{"train_examples": 26041, "tokenizer": "word", "decoder_layers": 12, "decoder_norm_position": "pre", "decoder_drop_path": 0.1}
Rows from block 4 of the text decoder, named by matrix and row number. Rows with one number belong to one neuron. Each number is 500 + 40 x the weight over the matrix's rms, rounded and kept within 0 to 999. All counts start at 0. Numbers have three digits each.
# fc1: MLP up (decoder.blocks.4.mlp.fc1.weight, 1152x384), inputs 128-255
# fc2: MLP down (decoder.blocks.4.mlp.fc2.weight, 384x1152, transposed), outputs 128-255
fc1.637:454520424509512529484616531442477428561428546449411563517503526508513478497493533545513569598490501502475524491484523439482528554531569505490463549490535505530557538513501460583461569566531468509470491534462567485500431514559524433549521475515521503531504515582488527466436491534486469544568513525602526447571447468486452467542467509536523473472488565475542517530499523499516500512416
fc2.637:554534489501495529469484515429486504455485559487539478540491448532462520478489443547540540496426524434504506523497513466479485528539581547531574443482507512485471507443441549425511524451507505563493547478503502491499499494544528525440494482508511546611527488472486451526528544546506549506446475492462477462449513538502476489438532496469483464477531426517580439453459505527476528457502
fc1.638:495510509486570489518455514462463518470465493459525501459534506469528495476424477528621451534457520469548478530452491459505519451488496495456543535541491553484474526425500570461538423526553502657541479464514502486529448520448438461476509436523479487536488480386521508469490565441593527496499456502498457586505479504445486580445493481491470498467512513507483458545537543478521535523477
fc2.638:531478509490414495521542458416481463527516509488465514526520475470554542533496544466493491472599547557517486455518574550550484550537471534527421483457523499575518538600539544478506563465510382376525548504507451582491537439486534493488474518513516491475512478483502588506546493493483498431499501487470493460468503467511523494440482501468406484466539493493541549481457543522530494522471
fc1.639:475514487570570559519459556519527458481421405496553491479485490474534431508406484545558472542495464507461439492466474538484516479470510482502498538494472532550447521461523490480464444475474458532515453455452475486493530581404470514435529538537480517547448581422518563503508498484483524535534481471524479549432521507470444509430484446550447512522489448494456552600501437451483481590455
fc2.639:500455445526516474509557343440503405545616543515436449475396547427589567529547508432396536498567482562514535460514547524422476563487522533497500482548461507494511619513550462479536540465552512544477603459496538533473501461460539443557474381535574564526449517562456555541511498553580476474491462562474458405508515471524515465492507511546521411469517449471590530441541537461507529498511
fc1.640:446553454486532528544610485481501491442541481541516467529494525479564569523522550595575516469430483504566576533471487539504498489521534514456455448548532489439473454506454464488492506534562464525495526537499503546503440548573511554458461563524496508589591506493541504522486519517543480528464546496538494472577442495472540483492477494541498475516473494509499463443524502513501512532474
fc2.640:457516524505542464531463512509525452510511455476521482518432468414453505512561583568485483501508543484472533511488398507463472467469510551485375552486561528487489479485555438530494487573476469509513585441474501511495467558497555545566573478553452474401482537491474561511459542549483508479515461471478475496536511512410480514450582490539536531451454491435497478479530463434407471492459
fc1.641:504436538530479513516489463513552547572453586510569454481505486472498524554509534494530481590403446502515457590495499478480546504518497489429526544500541499510431467519540457485522537486479532383531515485499478483529514487499457430501494512562464473566550481489442474512497526483471477515490567521528471472529435435478521487576508452493479391519536507488493530525544501515505472512496
fc2.641:512545527519532520517549454572431527489533500543505508485509518473516523473572451452502428478503525489527442492507468501501495558544530499456462512547508470548554537519483510555485489471515505449504496504514489495526502516537480501446507483539517459488504477454490443525509511543476555527523460503465464547504488474526476562475444475535463447547488472492524515509571478522475477459489
fc1.642:436555442467488607524437598493480583470510529486535499512544513467532407494529528501499546528494531496515474599510480459507498481512469468514536543571489480483433470414462453547517566504517585491477498488483518388525479452449485499465510454519477556499521520590481460482474481521577497529537487508494502434480479592462446559580508494514398470543563438537559518532439530488534543563464
fc2.642:518541545508434460430569483495458529549493482492466482503515465498449519490508540463531471494531547538488467499506549540446491571513501486570523450512545502477492452547483466505556510453501449537491448477568534510502459427514480465519528537519496549523453460537530510516473450522514527481465451530530472535535454487508574517486499507399430472524477604549563572473545513474404526530430
fc1.643:505502523504459526468536497541516459439514561496483513566517516513506496489524480468519481492504561478555442498534511516462534487488472529480459535534491549517505490499517538499501521500466485414515509491521512500496455584575563540446471491541550500511457521521471471511500489471501517528535531510531498504510491493541506496499496515475501512492535537506497537547518467512478504552546
fc2.643:556536504470498513506484489599521503447460491531515491489521490484515526493504486496489441476464542498515455484500481511486543516514482549480519484521500566523536546493484500489543544501488474495528508493497495485504494520481549496471521523520559511498530530471480474492525475517502478528481530496510504545488492553519526510463495468535484507477489494502490500538515519469468503459470
fc1.644:444536491496530472521569463478457491577519537554440493551491495454471458483483511509543494536428505452496466491495519547516526499464511499536488488583460501475470486528502477586505427492480558517448474494522466520521450463490560417451559477536517591494519533515502495556492462534466458447551510548499499561515569563485471536469529490494560488500524513512534531501456433459456530483512
fc2.644:468492491527472510443509486482471439435471491476518438530455494491477521456547538516578489544453527582536461487457507569514524535519478492522503520551523535544455433455605558500480391469548464558523487496550431480440542496563446505563546472506519537461533504535512517480507515479459520538469450536471514431498521469502552486534502447517457499528555483484432504451415574505519465513469
fc1.645:517554536520496550490497498425550398485493564476527425542526528558427481481438520586486561506443508537551564573546431450448525531557500467413532540510534455542489539523512473530541427430470529446566483491522530494503575555496523468501443474485509502482499481476484426486516533491411532513536527488517508485537455505476567440534500514509462468565489599473610487495486490602517428473482
fc2.645:538499442530490554427533446472469501422563517446458469545527461495410503513512538472467449520505523500572456527566525518565425480477463535534419511451493487482527489504457474509467468452443511506511520539459468513574457471512515475497459539475524498492589504422468449483514515505450532460523464514489512419516450482439553533518529471552555446458514430506526534505460470545500414548502
fc1.646:569551461570493455507486442453540544576556499468508562511509526488532511504474516509494548510479507458530415413477386486481484498487560532404499584517522426500555454419509387445540480496503500517475395566533528487495513566544436506518475461529455455526472528539540472462520518524481508529513549565565424502498527499464457579465486509491432480552400513638552493506478465532495397480501
fc2.646:473517530515498446570565446499473419514533510496463488491489534484489531472572470449437495492527490537499520480499508428538457529513502573479597457473475490462501464541516479493499596372564452469549537509520525521509501423460530489551500529600502530454477495431509515543529509489548554501558510416527508554437496544557480506573538444503520528588501516506464543500603489505482536533557
fc1.647:455517458534489480490548489455467422487492442552513535517515404498552502416484524530489589469467485493582550526518475538518464488492593476485403503456513569528477451491497560530518493459519421485473491490533498481470485558508502449455536566482514575553517498520552461510597529461533481479504497423441502476479483521458512466439459490525497516513460516551532445503528556479597509544502
fc2.647:503507569511509477509521506510524502520540510551462547501506528521507598526448481544487526519561532547450487555507480520517488474470495509548511489524561487532551521516414465482509503540595488496444435535446509542560507429485476484482502534468513554459542524571412557482415391490423460483499469611437507441512465502483424518495433542480449520470528457520426478430504528491498476493413
fc1.648:526500505428536543638507456499534510529478493475504482450468472579487492478504520495535536523390507456551458546505517490428511525465472556504500496490504565523549529472523443504508495476506475502507516521459505448569455550506529571588497517497544521481527521522475513434486513535505466540486554455562479524453482502461472509499515505547552472497561509421474468472463616553486513516440
fc2.648:478464551607473450457457526542412472526505496531489490457421479590484448572468511473494533511610477496488567523540526541510527459517517483510494469468506488562534439507439537437460485510503525543432528535495488497475461503593550501471520459476440535503447508549464511515588561584525487441499512531527514608478556531512436474523489487442490411481563502521468500525542468538555529478550
fc1.649:555496438522508514545488501480535475550425471531440481493525461474486422511565447456541475567485466497504489517516506491550497504480556561459511545533466572503545563472547516436470517522501483596507466531478519418512476541431481529470509514568585477551524538487546539551489438478571555535551565474463449557450527514428500508456411528505459575431520503509531530545494473457505557512507
fc2.649:507537499483484551450540532459486650515550508498535482505594500467484580464557513510528515513414502453517396498428544554439553529534452499514528477448537467535506538501482603463545519507470529527518523568481558557480447522564535499452444558533470537515551496535545447511499534429582501459556474436458483438529511595529433563473471471498439439486507551485512476541510504521532506501576
fc1.650:498419543488476498487470532514539400499558553537443506492536486458454460511544512501484539525433560397524497558549370527479552491514472524491525552513485505560543480474415582493521501505574560499522478476540519450543442489493464574500492496565453485514471425562553449477472489466491459457559561519534500540537472501431489528571531488484554484536513440486525487502474430450555495492477
fc2.650:481509503491525469489480497485469551492459509477421517492496550481499526527493499501495467541544523456518445404540475468479473492583579551528559464472506539468455529451514559506548475516461524560513499520528514581449445512544463522420549469499497508461460491511507472523519441531479477561459487487483547486474511518525534519413524490571534506520482548534424478481479582523505470517544
fc1.651:561537471445453486641544424426448465535472514564434470546622477430513423528478497509573573518430533522538471513505445482500572571459491463504552464472566547549573558555469466490415590550525426598548482523509504463490493437463504522506462470554468564540570509520548460511492498540560548539537516584516514511568399460429535569497456479506539481523552509442570481472465476462585563504514
fc2.651:602476452488397637433497489492459567458476501465523537424460484616524574534546519510501535517506513482539540478518460448483490475530477514605544448568478484497463476500472448507509493514504512465535461449508495538540512500551459416430492533487482530469526495494579454504502421534483582526507465411463501438596489533570513509494536503556490517424506516527513507485491534468483420462519
fc1.652:535530463454524537509563521525562531482507530518482513541459498453545554425515522537526533520498505439458462466552503474459526567468486527490463481495485509585503579457504497425535544517530478484453488456451461470515451524494386498451466598502462473572532490505449519486494508452425529482523515440485519469447533492432456460481539511469505550567407496484493513516551520524475481590529
fc2.652:507504516431527492534439544522486437524442493477516491479471526552486520525476497474495501484487512516481559536502531494519467486493553428537521526508456438447539522591524515497491427548498498507580449541528539454471530477473452483518432447483537544438460456467493515457471471541496495536499521497497472522462508492512529520498460492449526479542499513559475441520497501493382463492448
fc1.653:411528533430470533483467490494606438521456545560470487490484472554479503458493500493441552605445495549484537491482481519487489452532451508540571494432554482492445493513479628468539498413525502450460490568527482424520433472439433517427502473492559537527540526557478474516460470596579520502497448474545537502496480500454540533515465505566497550429582427557436520527440479482481604508450
fc2.653:518572478500556561376474544438493495528547525493431616573550575582537535487500498520510502546529552497561466459490515419495479470501490450480573559535501537468524518562532432506441536439436427500473490544491517457496534551483463448499499539564510488457511474546465462457493518436465461521484471557457523456485501534473518501557456506544589608516445486495490423408494482406542460499501
fc1.654:528567570489491524500508536401460494507530505513461460584565577475525484481560589526534527538425541499501443507585443403477563511532564464506460505523534479507562524509529482446550501506535459427529521452549575514465517545449491502464466497470445500524545487486477504503487476455446474492434531453461536521579430460516506546516590445505451485432493454472460485509584480555583543592491
fc2.654:447482505420457475553485567612554471482454604490480511531517474514476477503462514469498540492549432476503552493473523491518456508567515473469596488430436521467479487464472523560521488508491501537464405481442496436508473474507479511466477497536526529507507470550479473424529601501496507584469557517555490481508535516579444454525529598444415455505518538500557475533497522471518456550505
fc1.655:524530514530560491490526550492528507456432497474491501521527499591539520476469495542527569508506518540576485472526510513505515491458510556474577520490515553494492503510535523484497511452490511454525483529494524443475472528475517490472505528473525460508472530514464478474476518560565527498521479522515540454477521506467526540461509511558467479512513493519521497539564510504504478587496
fc2.655:511485514485524552508491502467555474498484474501537484511525483521543491422494532491442580536516541509500482517516500486565562520476529518525565502526549526528479454586500476431466557449455470443500486524470560471488471506467531482487463568507495463457513488565514511505499509517575466533435487519535527475505481454453554562440467455437505435488500500571535510531511472460495467578544
fc1.656:525471543438500508524490446515515478476503519455492479532491440477547506528469518519516536480479505498525535511465476527467561490469492516457524646479514541487421526507553507539471515447460483455544455514499462481537487424492478471499580506515514457535453497551471507525455474511507491471486460532510506555402560469500513535529489496495521505493461500481494534473549485500520497534525
fc2.656:501538502471465544503516523450533477521466524560582499511501430548503538497450493494484500492395537523547541464529473459454522529464548541468533481537497531503442565495447488493461445537510502539466485454426515540497504514516480417382516489465460502531507500444495454437473537535538504569487471540553491512492466504475487533508466527448549497527464536513522506495542500444533521450487
fc1.657:444537482447519522498487480488501520526500507467555435545458464530480497564480510554443550501534432578539465445489457523538557490460588542519580452546523532552510530555631528533517528424469501482553453495413553462526557497475453538538453470473573497484427564478512509469472475518462496542480473500492490575486524549523542494533525474537481397511495489454517494508474528539502492514534
fc2.657:523524516495533487510485506488441436492500503496506548502551497498521494564481482514498478470492461545523455508455435531518503520549455467456475485492498453486474464523470524442497519530531481556577530523525489502495475531480503473546553483449440511608539511454438498470551520490407513490570479442542518413482547508483496509526444531459507542484485543461488507528544486497471509517520
fc1.658:538438409504463560532579554542467510508544494495495549530455544441510423493492565496528475476494510483482511509492463470476567591488496500551498501549498418502502515419503489544533483481498481457510537501427496487541457531427495475488539504476550477523453474549501514513531498482499497596550507422372520506501490448507473487586512445480498491612517589523549542515559434506531551547526
fc2.658:536524572474514500536472531494397480541544477517513515495509508525524488475486514482504552482483486493543554508497464500437532499471550492530562492522482479604526462485530562565532501503452474522475424502545533490502602463524494463511446563439467511442476459517496540459462440548539464490429470498552474502545487514545501477448508551524478473560430529585495477480532515523442500439494
fc1.659:470488525538544487447525487449475388524450567483502508474512466491482548551536506533495603499434446467454462510456497451485488567474500533554467532478490487501506567539472479562486513497481509525483459482470536487527458462490504556458467550575505506528468505506502480461461488480431508514469499422540523481447476488501470537467555484502512487496438530489547516488507487496515516553498
fc2.659:460494434492443513503462507517491595461580463556483546446466487516507525538507476460563486572474566544508527567494457481574422524569510576491522492454521465480471465484466527498537521512458471482496505471507437533489538579524413480456484523455482521538524469400492515486545471544457497463419498507474516455478512438461466465523486486544491445489454484531478475494504553486506478487517
fc1.660:562488541512455602541522450437480566489434543494527546535567500480475488519510515496505552416517492501598464498489440462571604501544423510493539480558488552440467514525480555528460560489496478629530519541571522473466493505506433500473496560539558521497529531517513492485460562438463529465579491535521529577512507469397527515501499526539487453509540535515538507462524527513493505455434
fc2.660:467479489515527539448488488546493486553408510549476505522551479420436474498472486490469452550501526476491540493462461538543590537522501508513470485524531531518532502538508471473555427567467494529548540545464478526536482561531498528480488503516486573546502454519454529476547513533482511553550568625459441526564466374478494558556500495468559493497422511561474499517464519443537505479587
fc1.661:461450515555424521511514468533532528496505510590499507432530446541560509547440508516516495512543490525471476475416548536436497534435518471460456548536524486453481456455632468517531526492560509511509522514568559469467544512542535472473490482485515506380421584428578547475530438459547485504472470467502504487486517552493536544493547540550516564515547517485439523540506464504492512594477
fc2.661:511493564540476565503583477497530474445500480499463505457499501540544505532519509504433546520565503463475509531498545471498550547400495564519552430459442505419444504488456466474515511490501528517488541506538533509459533470450495452487524482547543541523482564476544545516505479515520527518449501532479546503455553469517553509489491481530507534511477505456600559474505532470506532496537
fc1.662:515557516477542540529517519530468441503554518473499516519521429498503457496481487462477554537493502494500453478504478544535595518512447524536497470561473540533490560475519554542487512577529495480503446478518494487535456529518524457467559541508492510416482523559464460476476545542439491509569460531537505465456461453536501549590413515470496498463512515459548519517515522454539497529553
fc2.662:485514489489508463492484550473492500472489455545496422506557489570458529526498474546501423497473506440548431513519487509484504469517570522448557495473520370496470425529512531468548446423468437530498457520451563490460524422473485529424492543467525534530587507501515530511521412438532476508507504501476486515574449518510579473466505472532466499518475532551521466529487544495519494517514
fc1.663:400543556458470574477465439584506518503494538503483541535562452578539554528520416455535524457460536514554464530555441490561519520519470434541510522550498489505437521525529497533478485440497541519474570363519443483445502461549535486426507470590500514513501531485520500502501484492558493529573533461473440481502467488499481577544442562506513534443488486572462557545501504559513429537539
fc2.663:480513533519536507506514489467495563508465593512502486534513543469454463507526515489487528523469346472478537503466507444449494558550506484502404487522482508504481433508489520481462474514507555479520504522511400456461520518485571473577451471523494533454516493524461437515496479524436510418488505547514552530573415578569479549479507486461507440520519489493529479484450500569554548521548
fc1.664:457454515530516505474468523532551467609560534516500506455539469422524541518507549530474512472488522494586540493584542480479507549504515491510458537495488467490458464533520540445447527505520501467552506419508480445431527454458498451517550535523544470468508458476476515607513527541436548515487482522499462462488520504506511510520448486483487571517510504515470514500524510402430538533453
fc2.664:546557546533504470504580484527493504414508482534506481459544480547492518564547571488441537536433517461500435453454515522481491479465558427495482528519501453418488498530523465501483483483468492515481497463498525572462488506438484478468533563489547473492470497551535454514551443443469470447494511495422542495538523514512502501496554528504532450507431496503470443488495517444497525532462
fc1.665:543594492522530567571505502544432459510492587482513527545493458495434528563469557515481526507439470502474431502553520496498561567483434534452557557533533531495480494535502535549522501557510500449452442476497513487535469532561510511494467513565479488469456470545512509448575525509471483476530436467559540510487489497532513484518459509410523519417564469515503524595495545496430523490604
fc2.665:552509489493540531513523452562493492487526444464510423457523478510498470490516498565475503564495525438584462512548487425486491518537598548478574494477542477502576453554510427479461539524497455480550469508451541467489523447448501535454502546492501465477538525519478513465462538493524516553482558482485500479549510481464520539432515540504526472462508486590520472530502572459519465516499
fc1.666:548553490512540578504467528525515413511547518533529521473515520478477496522481469471487581513566516454522516477473464415448480499430508513506558471492449549519550516516508474554514531544476535524522559486499540563561462505564500472490534518483503520588530479529484532525535464541519555493501505559563496532550437515455481435576513476586452489473590516463515469480505558477502484493535
fc2.666:532391458481525495465484522486492476515482570546472506522513469526480467500562517449550465527478457535505478501542510550460465527531554490513471544537527507490408522458484530450501506529505564512498447527539410442441489486527545486489408457470520503538455518527482514475472475609564558590487522536476529504461488520504527489471535448507450424525485571498450513448505511482487547469474
fc1.667:515481509498468565529547434509462494494440488472561459498516514501494535569496477508502485498445464472509482561460506586536491495477464503498522439553492527499436501550545534510527468411532494530498456556514477447481580513453457441452539567511485473579519498511559493490448462435559537513530406464500545556514492563434546540516560517506499449495515489507493507475568523481443504536516
fc2.667:485556513476573521534534518461505576482480452592514439576523529441439504515472470529469519544539582507520499472488540483533530507540499477567507515512536425514543598589539473493521477485497541429529486490530452467492495505577520493516591497561502535502519461499492462459491507431508492508579520522506476491509482438512457502516399490463462487520486499466543508489431534540509513557512
fc1.668:498483533512473518492527486537534452485503491577466496511531498477423517602448516437503540554585543470503490534530560525511513471477444521455465555463573559526525557541486504508564489546571512451553464551540518558492448478508487532480459536530588449493501462561463460529542506497512419531495502585455542495518529519564479504509444443470464438537492498508508511537557473595498422548533
fc2.668:531602453437520433458471512511501445474505518507495507470497511440472534478570437551449534494481445505536528514494517457534471497529566544500542499570526465576503522491456543468535513438535496421468449436484531526440486521486475535548554473536484462501560497473482480560518511500508463549467478496480510458542508480509475474492497511547521500530471463440534444541483467453457538538532
fc1.669:534536536478510528412518432466552556491492505575542472500475448512465456490483541535449509507502508540495490484481490500516550494598541514501472439589471540448455526508600485478493486499407474600573483489493527528528531543523551508489510469470527537508458567560531458500503487498492479534430530516486488491484550446474461490533494464436491545524558547489502493456470474473527572486440
fc2.669:558601462529569534501530490426563437541452512526565535526496511542469517463510507453465548430457500465540502558472478524557486548502461529498518498486520514459520440427460597551520517488513517508510474529474452487430543459578533476564474496428451539519476457450560451521561434511494593494467537552546481563449534530438526489483540558428488550408521517476511541501459434550499463450471
fc1.670:495469501518547520531568522430534479443556511416529483523502464517443475455524497427560580498547480451513504513496484510474470574481557601462486473436509529476526532495482519519478510442538491455514513519502478445454450505490514472501522471520438479541519583522455527466530505499516458431480466488493505514529541533472491501457494472505471555514547547471483481450525580490494492576519
fc2.670:457489465467460494471495460516459578480537499511526454458505553489477485502447539525520506563362509491452529475501461467529542506475517553508587475530502493528483527526521531467519475528538433571434499503497431516440471502485506470531565504480509485529467492453602453483490471491469478559482487504467559471357525603516473480534448478520503459501566495496480447539517547497422462459488
fc1.671:531561565495551534547468436486462568391507509465510521520523483483510526511435517498511527570473488489500488519480546534514493461514430533486534654458547527532425527502527549529492479439459552466535458530444529439508488475544494521466523522509588517569460554543435552477510523466520489503498537497500490517424583515553531528518446506552545454582510507473531536549535511513487423564471
fc2.671:516497511465449514495521516440549494513465469526535527575464482506454569475501526504488501532399586545564487546495467451466478505464586540478561538507467514505446542564471480449408454500485469452497501490398537521530463491499483440436558495495466514509487506421520503497530517491602470541510456492485491518456431506547474539519483471441514494505444522552519484455542432434509433459505
fc1.672:462561528492465472547517562528483484492531509493527519486433539399530501496523491553489535538425587464529455501492509513510504464537457499387470524488560534519409543533446556519523404497520553495436463548542504519494448541570528448471518514483549468496492507516415531467480483505546459488541473458473522539472491498499513437493468532484540449499515487506441462493463529518530474506468
fc2.672:585454476466542510475524458560493515501509399473481464509496475542499591517449545500510537452465487490502451489549488539441496410536478499452474469530545471518520497457498505508463503533510468511445470455464426534454494555452466525513423455538532534499513564484490454512513506525567493567521492450496455501575463450530501484479502416493467494480536552489506535448575485508479500490437
fc1.673:490500558502550472487548494488513520467437509489480457485521464522513520467470489511568542537497479485525492498511507512493547484492482538469566471466523523491476469524540520485517548494480487446540457514473505446461499494478471504459507516516515508536467511501449497501444522534551523484543534532516468467478504505509524547466505513491482495501511471472533496529519475500507451568450
fc2.673:456466528511505556518490501454552435510477483524490485530507472528537537431513528493441583537503545524497475529515488500550495516485523531541565487526529522484446467530510476474449565460452479430493482509447535472518526487491529484486475527509507455510517484549480505496479504509530478525464492524538519522491460477464532575434445434467517453464536499565534477511504467466518461553546
fc1.674:557420469500550469506536510457479457511517480547481463561466526449482542521480434550500499536477475427554538494504442480417576519433483476459481501458512543536505500485479516463588515541474490495513431507512552461457547549533473491583483497541451453470474531566490486509507542501567363523475484505504524515477489499596527479526471451511540553461504529489442499472522440503492463486517
fc2.674:469518491529486581518510579559503553540444550486547524452541507561485575514492499493478520524602475522392546508516490460490468480512556390526516525520472524508445512498514466529552452533562416513478461454498527441468470400539523554519549484460547553449449439499501515460513475543507513476502458459457429530486522510532478482483514524443439503475510464451475516502512565530420540541440
fc1.675:505515479485494500537530536509502513547493487486530535501464405546532557387530425435482471622513519541510579555489445439526452580478496524491524517572461499524478484532483497522467589461544461538512537485492531517573555568430487448528456522493527497506517486502509513503487477580486535520507522508489472460419518495513502486542479450491474491475568404456464513597544557555498524527598
fc2.675:487466588501583410496489438452444475484503519473524517502487530494557488435439479506545540476595564517431542432445533544546542548500498500441567506424565502514562414480507543490497569512518541467538513550520495481462483538443627506513567509530427427570526448586490469521459498434486568424473503499532476519380489551443522440569492535535457459490465540480455495572568427514480548424463
fc1.676:508543505514544510434521513448518531501536483473479524544542456537471469487558463565559577532513529504523483411478560519485535570472554485487499509513541525565526480503499517527507483554518538506504479482483543524525548553479517478491442457424520520534483512472532513498441488519476545432484539531465455451430469458529481459526483512475479475526518514484438522552488455489557541563602
fc2.676:440486547526531560544586508477473501472495479499529455476571568548533520460507547474572503540528447548480563553513490506457530495512481432544464420441503444513495514492540502471546506452450527455443520496512608472519497544525493492535538472491529446467468562611535516552547566569468520446482534524511537409427522534502513478465505478460458480529442431512537507530506453491522542452521
fc1.677:537550514417479493557514503433566564525502460443547488545503484506487517480450513528553480503473517512527529493477550549459465606474496540413457460516393489502619554487524562479472579413461498530532524557500487532524506516510495518520477496465503472515420543503519494407489498567505521524554521505564587478494545479424514414529487589475468580502544498488554406492494497497539490486527
fc2.677:486498543551444489535450466501500421478413585452554500481507489520500459538503490433423510422518513506492488491503486460597532542488447536493518519504574516534485514471566495446446500509480470470483527471497503499565531455489541540470447477551428545526520474496519476444516584591544372417457462524527532504499509508504519499494538532479487482461431529470585558572477524501537518577496
fc1.678:556512511543492465535539518535457486469442506530522498487528445496477538531468544510565492510490488477563514530553442529556493396459514426534489493501520515474524506454549491482444563496545498542553528528491533503533487520526523467486472459458493505454488511526581465518441573456555534531513548491529543517472504426534517461458501578517522481513516531503504423503463497487523487564487
fc2.678:427535559534489468512476531550502524457524482534528530509478496524480487503509426478516543497547462549474563515511481477527441528450454557516463471512408516484534585576503446530529458523516496472503468495502496540491478457546535494507581447525521569504580446389522477504479492513476424459505482507441437543547447488519531512527441546416540510459502451497516475432515483476521516455504
fc1.679:471517476533555480484532519403548475524447462458468490481515521515518484515593457614470587497486473540541525504463477481443519551514547510530520527463490486487524557501465443563546489499529526505511495640454456439478489585515470522438464502556516563455458528495459516509426493484433527547526455529505534512499468572516497454475510460529478497562512533488545497546480493476529494494509
fc2.679:471485470447448523506464502509494484525526579516513582539507479534381470502440507547514506504527458368409484520520536495567487508390477611444486495458505494522422568404477594507497513524521545616411532413557431531557527482478521502464557552508489505593494546435462524516496587510454516501529521510465476538459519510461523434481432479550460533508477507458477501449468489508548523425510
fc1.680:457549477494458500457504539456519525533511512487431476477493475542521565486440491455517515541421541511531501549560477559509539506456478491475533479501518495521451496535400489587497483478540462525489485520489519538471487507497552449518482534500465512484496471593545426505511549599517443601537494460535513452560453533531541525544518539468549467556516404499467511532471494482519481486492
fc2.680:449520500535471559559488535472519599526458551532501553528545546459519436497462469517573478497523497473516461468480529473480433508508519429550460550485492464536495523528518445512539496517469524490453456461449451514506538468522515428487483475488539516491478447505507465460502416435406456511544537534436522495445544538479451504525456529538436577511470509442497491446460509595499517509545
fc1.681:465450532489557525514468473558517451508444442494507519589526540459511512504456506541516435532474515530547542461497504522526480524516506477558524512511534502510508437528546555515499473389483479512459495498497530505497545513496479482468509504497517514430482527489499446561510474490557528535507482488504534592534510562441486487505536462561551463553434462470513498542427462531508509505486
fc2.681:487487425576547490440575424535484475468531512514498511492480589459547438518492564485514491499516507483519523578520550499481564454493472506503522456463534560471534545494563404458437526475560530507491543517417541513494476577477514490508576499574531544480472446560471492448400450452480479497499491479461479438452545499540527478514495503472446547487490529492560537526437450517507522436563
fc1.682:477520505514524489481517541477489533507557415563479500419534544544503488460508484485520443509476540522500491457511567495571474494443530477486517500564557514501523478583457476491570492552569472537464551492536406606534492501505508491455563474560480540533570548508452547545502515534459486530467525472502499492481453528530500494472506468536540485496401552522534535529427499523497515517492
fc2.682:483541483414489434523461532514544411564579496467478504413552488524523461504561497508555537534497518497438512575516519513460486476580509558438478485531498506540566497445579498515504473459543554438499481481537544503471505526540511552533548521502568454447521531508557545496489491469486440551577522519491499460524551524482550572548576477471404494462511483459536508439494448445504515519475
fc1.683:489557468464459541533493476519480500536483502460491459541564490524549547482422559540584517445448560540599444532447489521468470513488470517500529469494502514515452497557460433539487548508576464445423484491515517545480554523504511470395511547554465497489471498604515469536539540492474513515542476501560478515512498481521469509449475543566557464493480418496464485547449550516458484455474
fc2.683:440504453477562547531541481541490552538514517536499529535474507516485467507519513519525502541497555453555442494496601519472464481595498458538419497500497459623502552522572448458520476543484463495478526473414457501504552545481492476562495522535508538549538430443463474540446485469477473527520485529408492503517536510484462483529516479534485501418427533500513533510424478584493511542569
fc1.684:520475532470503573507506518498559474441506487478566444543507511483434528511570506529489538552544443559530472488497440476525517524506510570558473441535499505492595487530531512487595496465483473534572430533486555573524515544528446498483546505447493532533521520464500453540566510428518479409514509481564502594495474514436446534494523489517407464570431507537484526495483490481586505493504
fc2.684:499475510509546510554469481500514514468447441484521552488516472474531482547457444565496519514494539531483567543528486553505464517428470506486488490534466518512517509481508438510451468528488495495449505548510520492529472485538498528500551386542432484522518502474484550509464528503540477549500541496443411539534469490522495514538447524463479610542588474483489502470551430437489446482494
fc1.685:442543479505529493565546489465426499439542529527526509503542529494547500452445549549526564449442547544532489526469531515504519515539470511497524543576577523481494487509502439507487504542491484494514517503473486483449480527552559505453503502584476510553550510540490486509522481548516516491483543431518553530484498507545524500512467493504515515487493521516428485510491512495529512533535
fc2.685:539487473450503503525531477505532494487510462463491454537522547405473513485463484526464516564463488494461520477468533435495477542494485478508505492460522490581454566504576476519500450509505500507489514450505484545516563481494475494480552485475461481465589595482520566422468490514515482505483434479531497475454498482525498511452547469521430486504500512498554496547560502493468440472472
fc1.686:533517515482542533547480420505504543455583564481487534466431488499556585444561468462438563474527496443544525562547534553530545627511503507559461519490639505524483511431463461498471538483456433473520501506537552502529523522513560537537555548496473484490431542475517481439471510557479522492452542477483502502520554475511479514519490385484550471513585468477438447541558603457486496453562
fc2.686:452476546499600492540485506532516435567545514469561488532413481497592461480471540508432534466489510524478509504519435492521447516540429565520450508451470444524461521558521492445516480491533516552515504467494482560416466581489621540521543495486573491554470511521542510563484418591462520502529440475598412447504527462463503473486496481454496441496526556567512477558579517541435571582450
fc1.687:493500475517388500505439521515501486541437570449454489415448449445518504581419427501517538483566540447543467533523529480528470604528515499460487481509499553471498553410489510499488560537446559491490502519628485487531521500601538461507522571470541437517442581508477530564490576443511466502434506476497531538541487465529511458584504574494532497513573477437598465541508532549456486398494
fc2.687:487488526490471570450539507445517425448541487493445521531470537487501493451539511537476541482511527454470469441547508498514449474520586516536469462455457490513475462513404491432514497511544456486579454496493495578437409424492473443593406397563455550541493465485492479530537468582529522408487453485480539422453476440522583512450532441543574483503581498547421487570485460475525471598490
fc1.688:478572427506508501487543520530537454505478556486454502529456491468489506483549520481543562492552506537548509549542535503538507581411564519504545525490454520550476494521514404524449563491571516565464466535475490482487470549473481560468434491473456533605508473442529534623538507504518524510418511464481515518541413507455494515482485502553429457502503488396500561520557456430568494494546
fc2.688:566481472443488584466484540484469500500490514491554457433493561539508442507577580514518455572503437549488518477469510497489525451530491557483458528580538518494494562532509455478513508528497559494521515427578448586487468548523526445570572507509489469460435524491546499531500471524496500479530504515461531473477564550556480634501479513458503522443509461490562464495437568475479430560502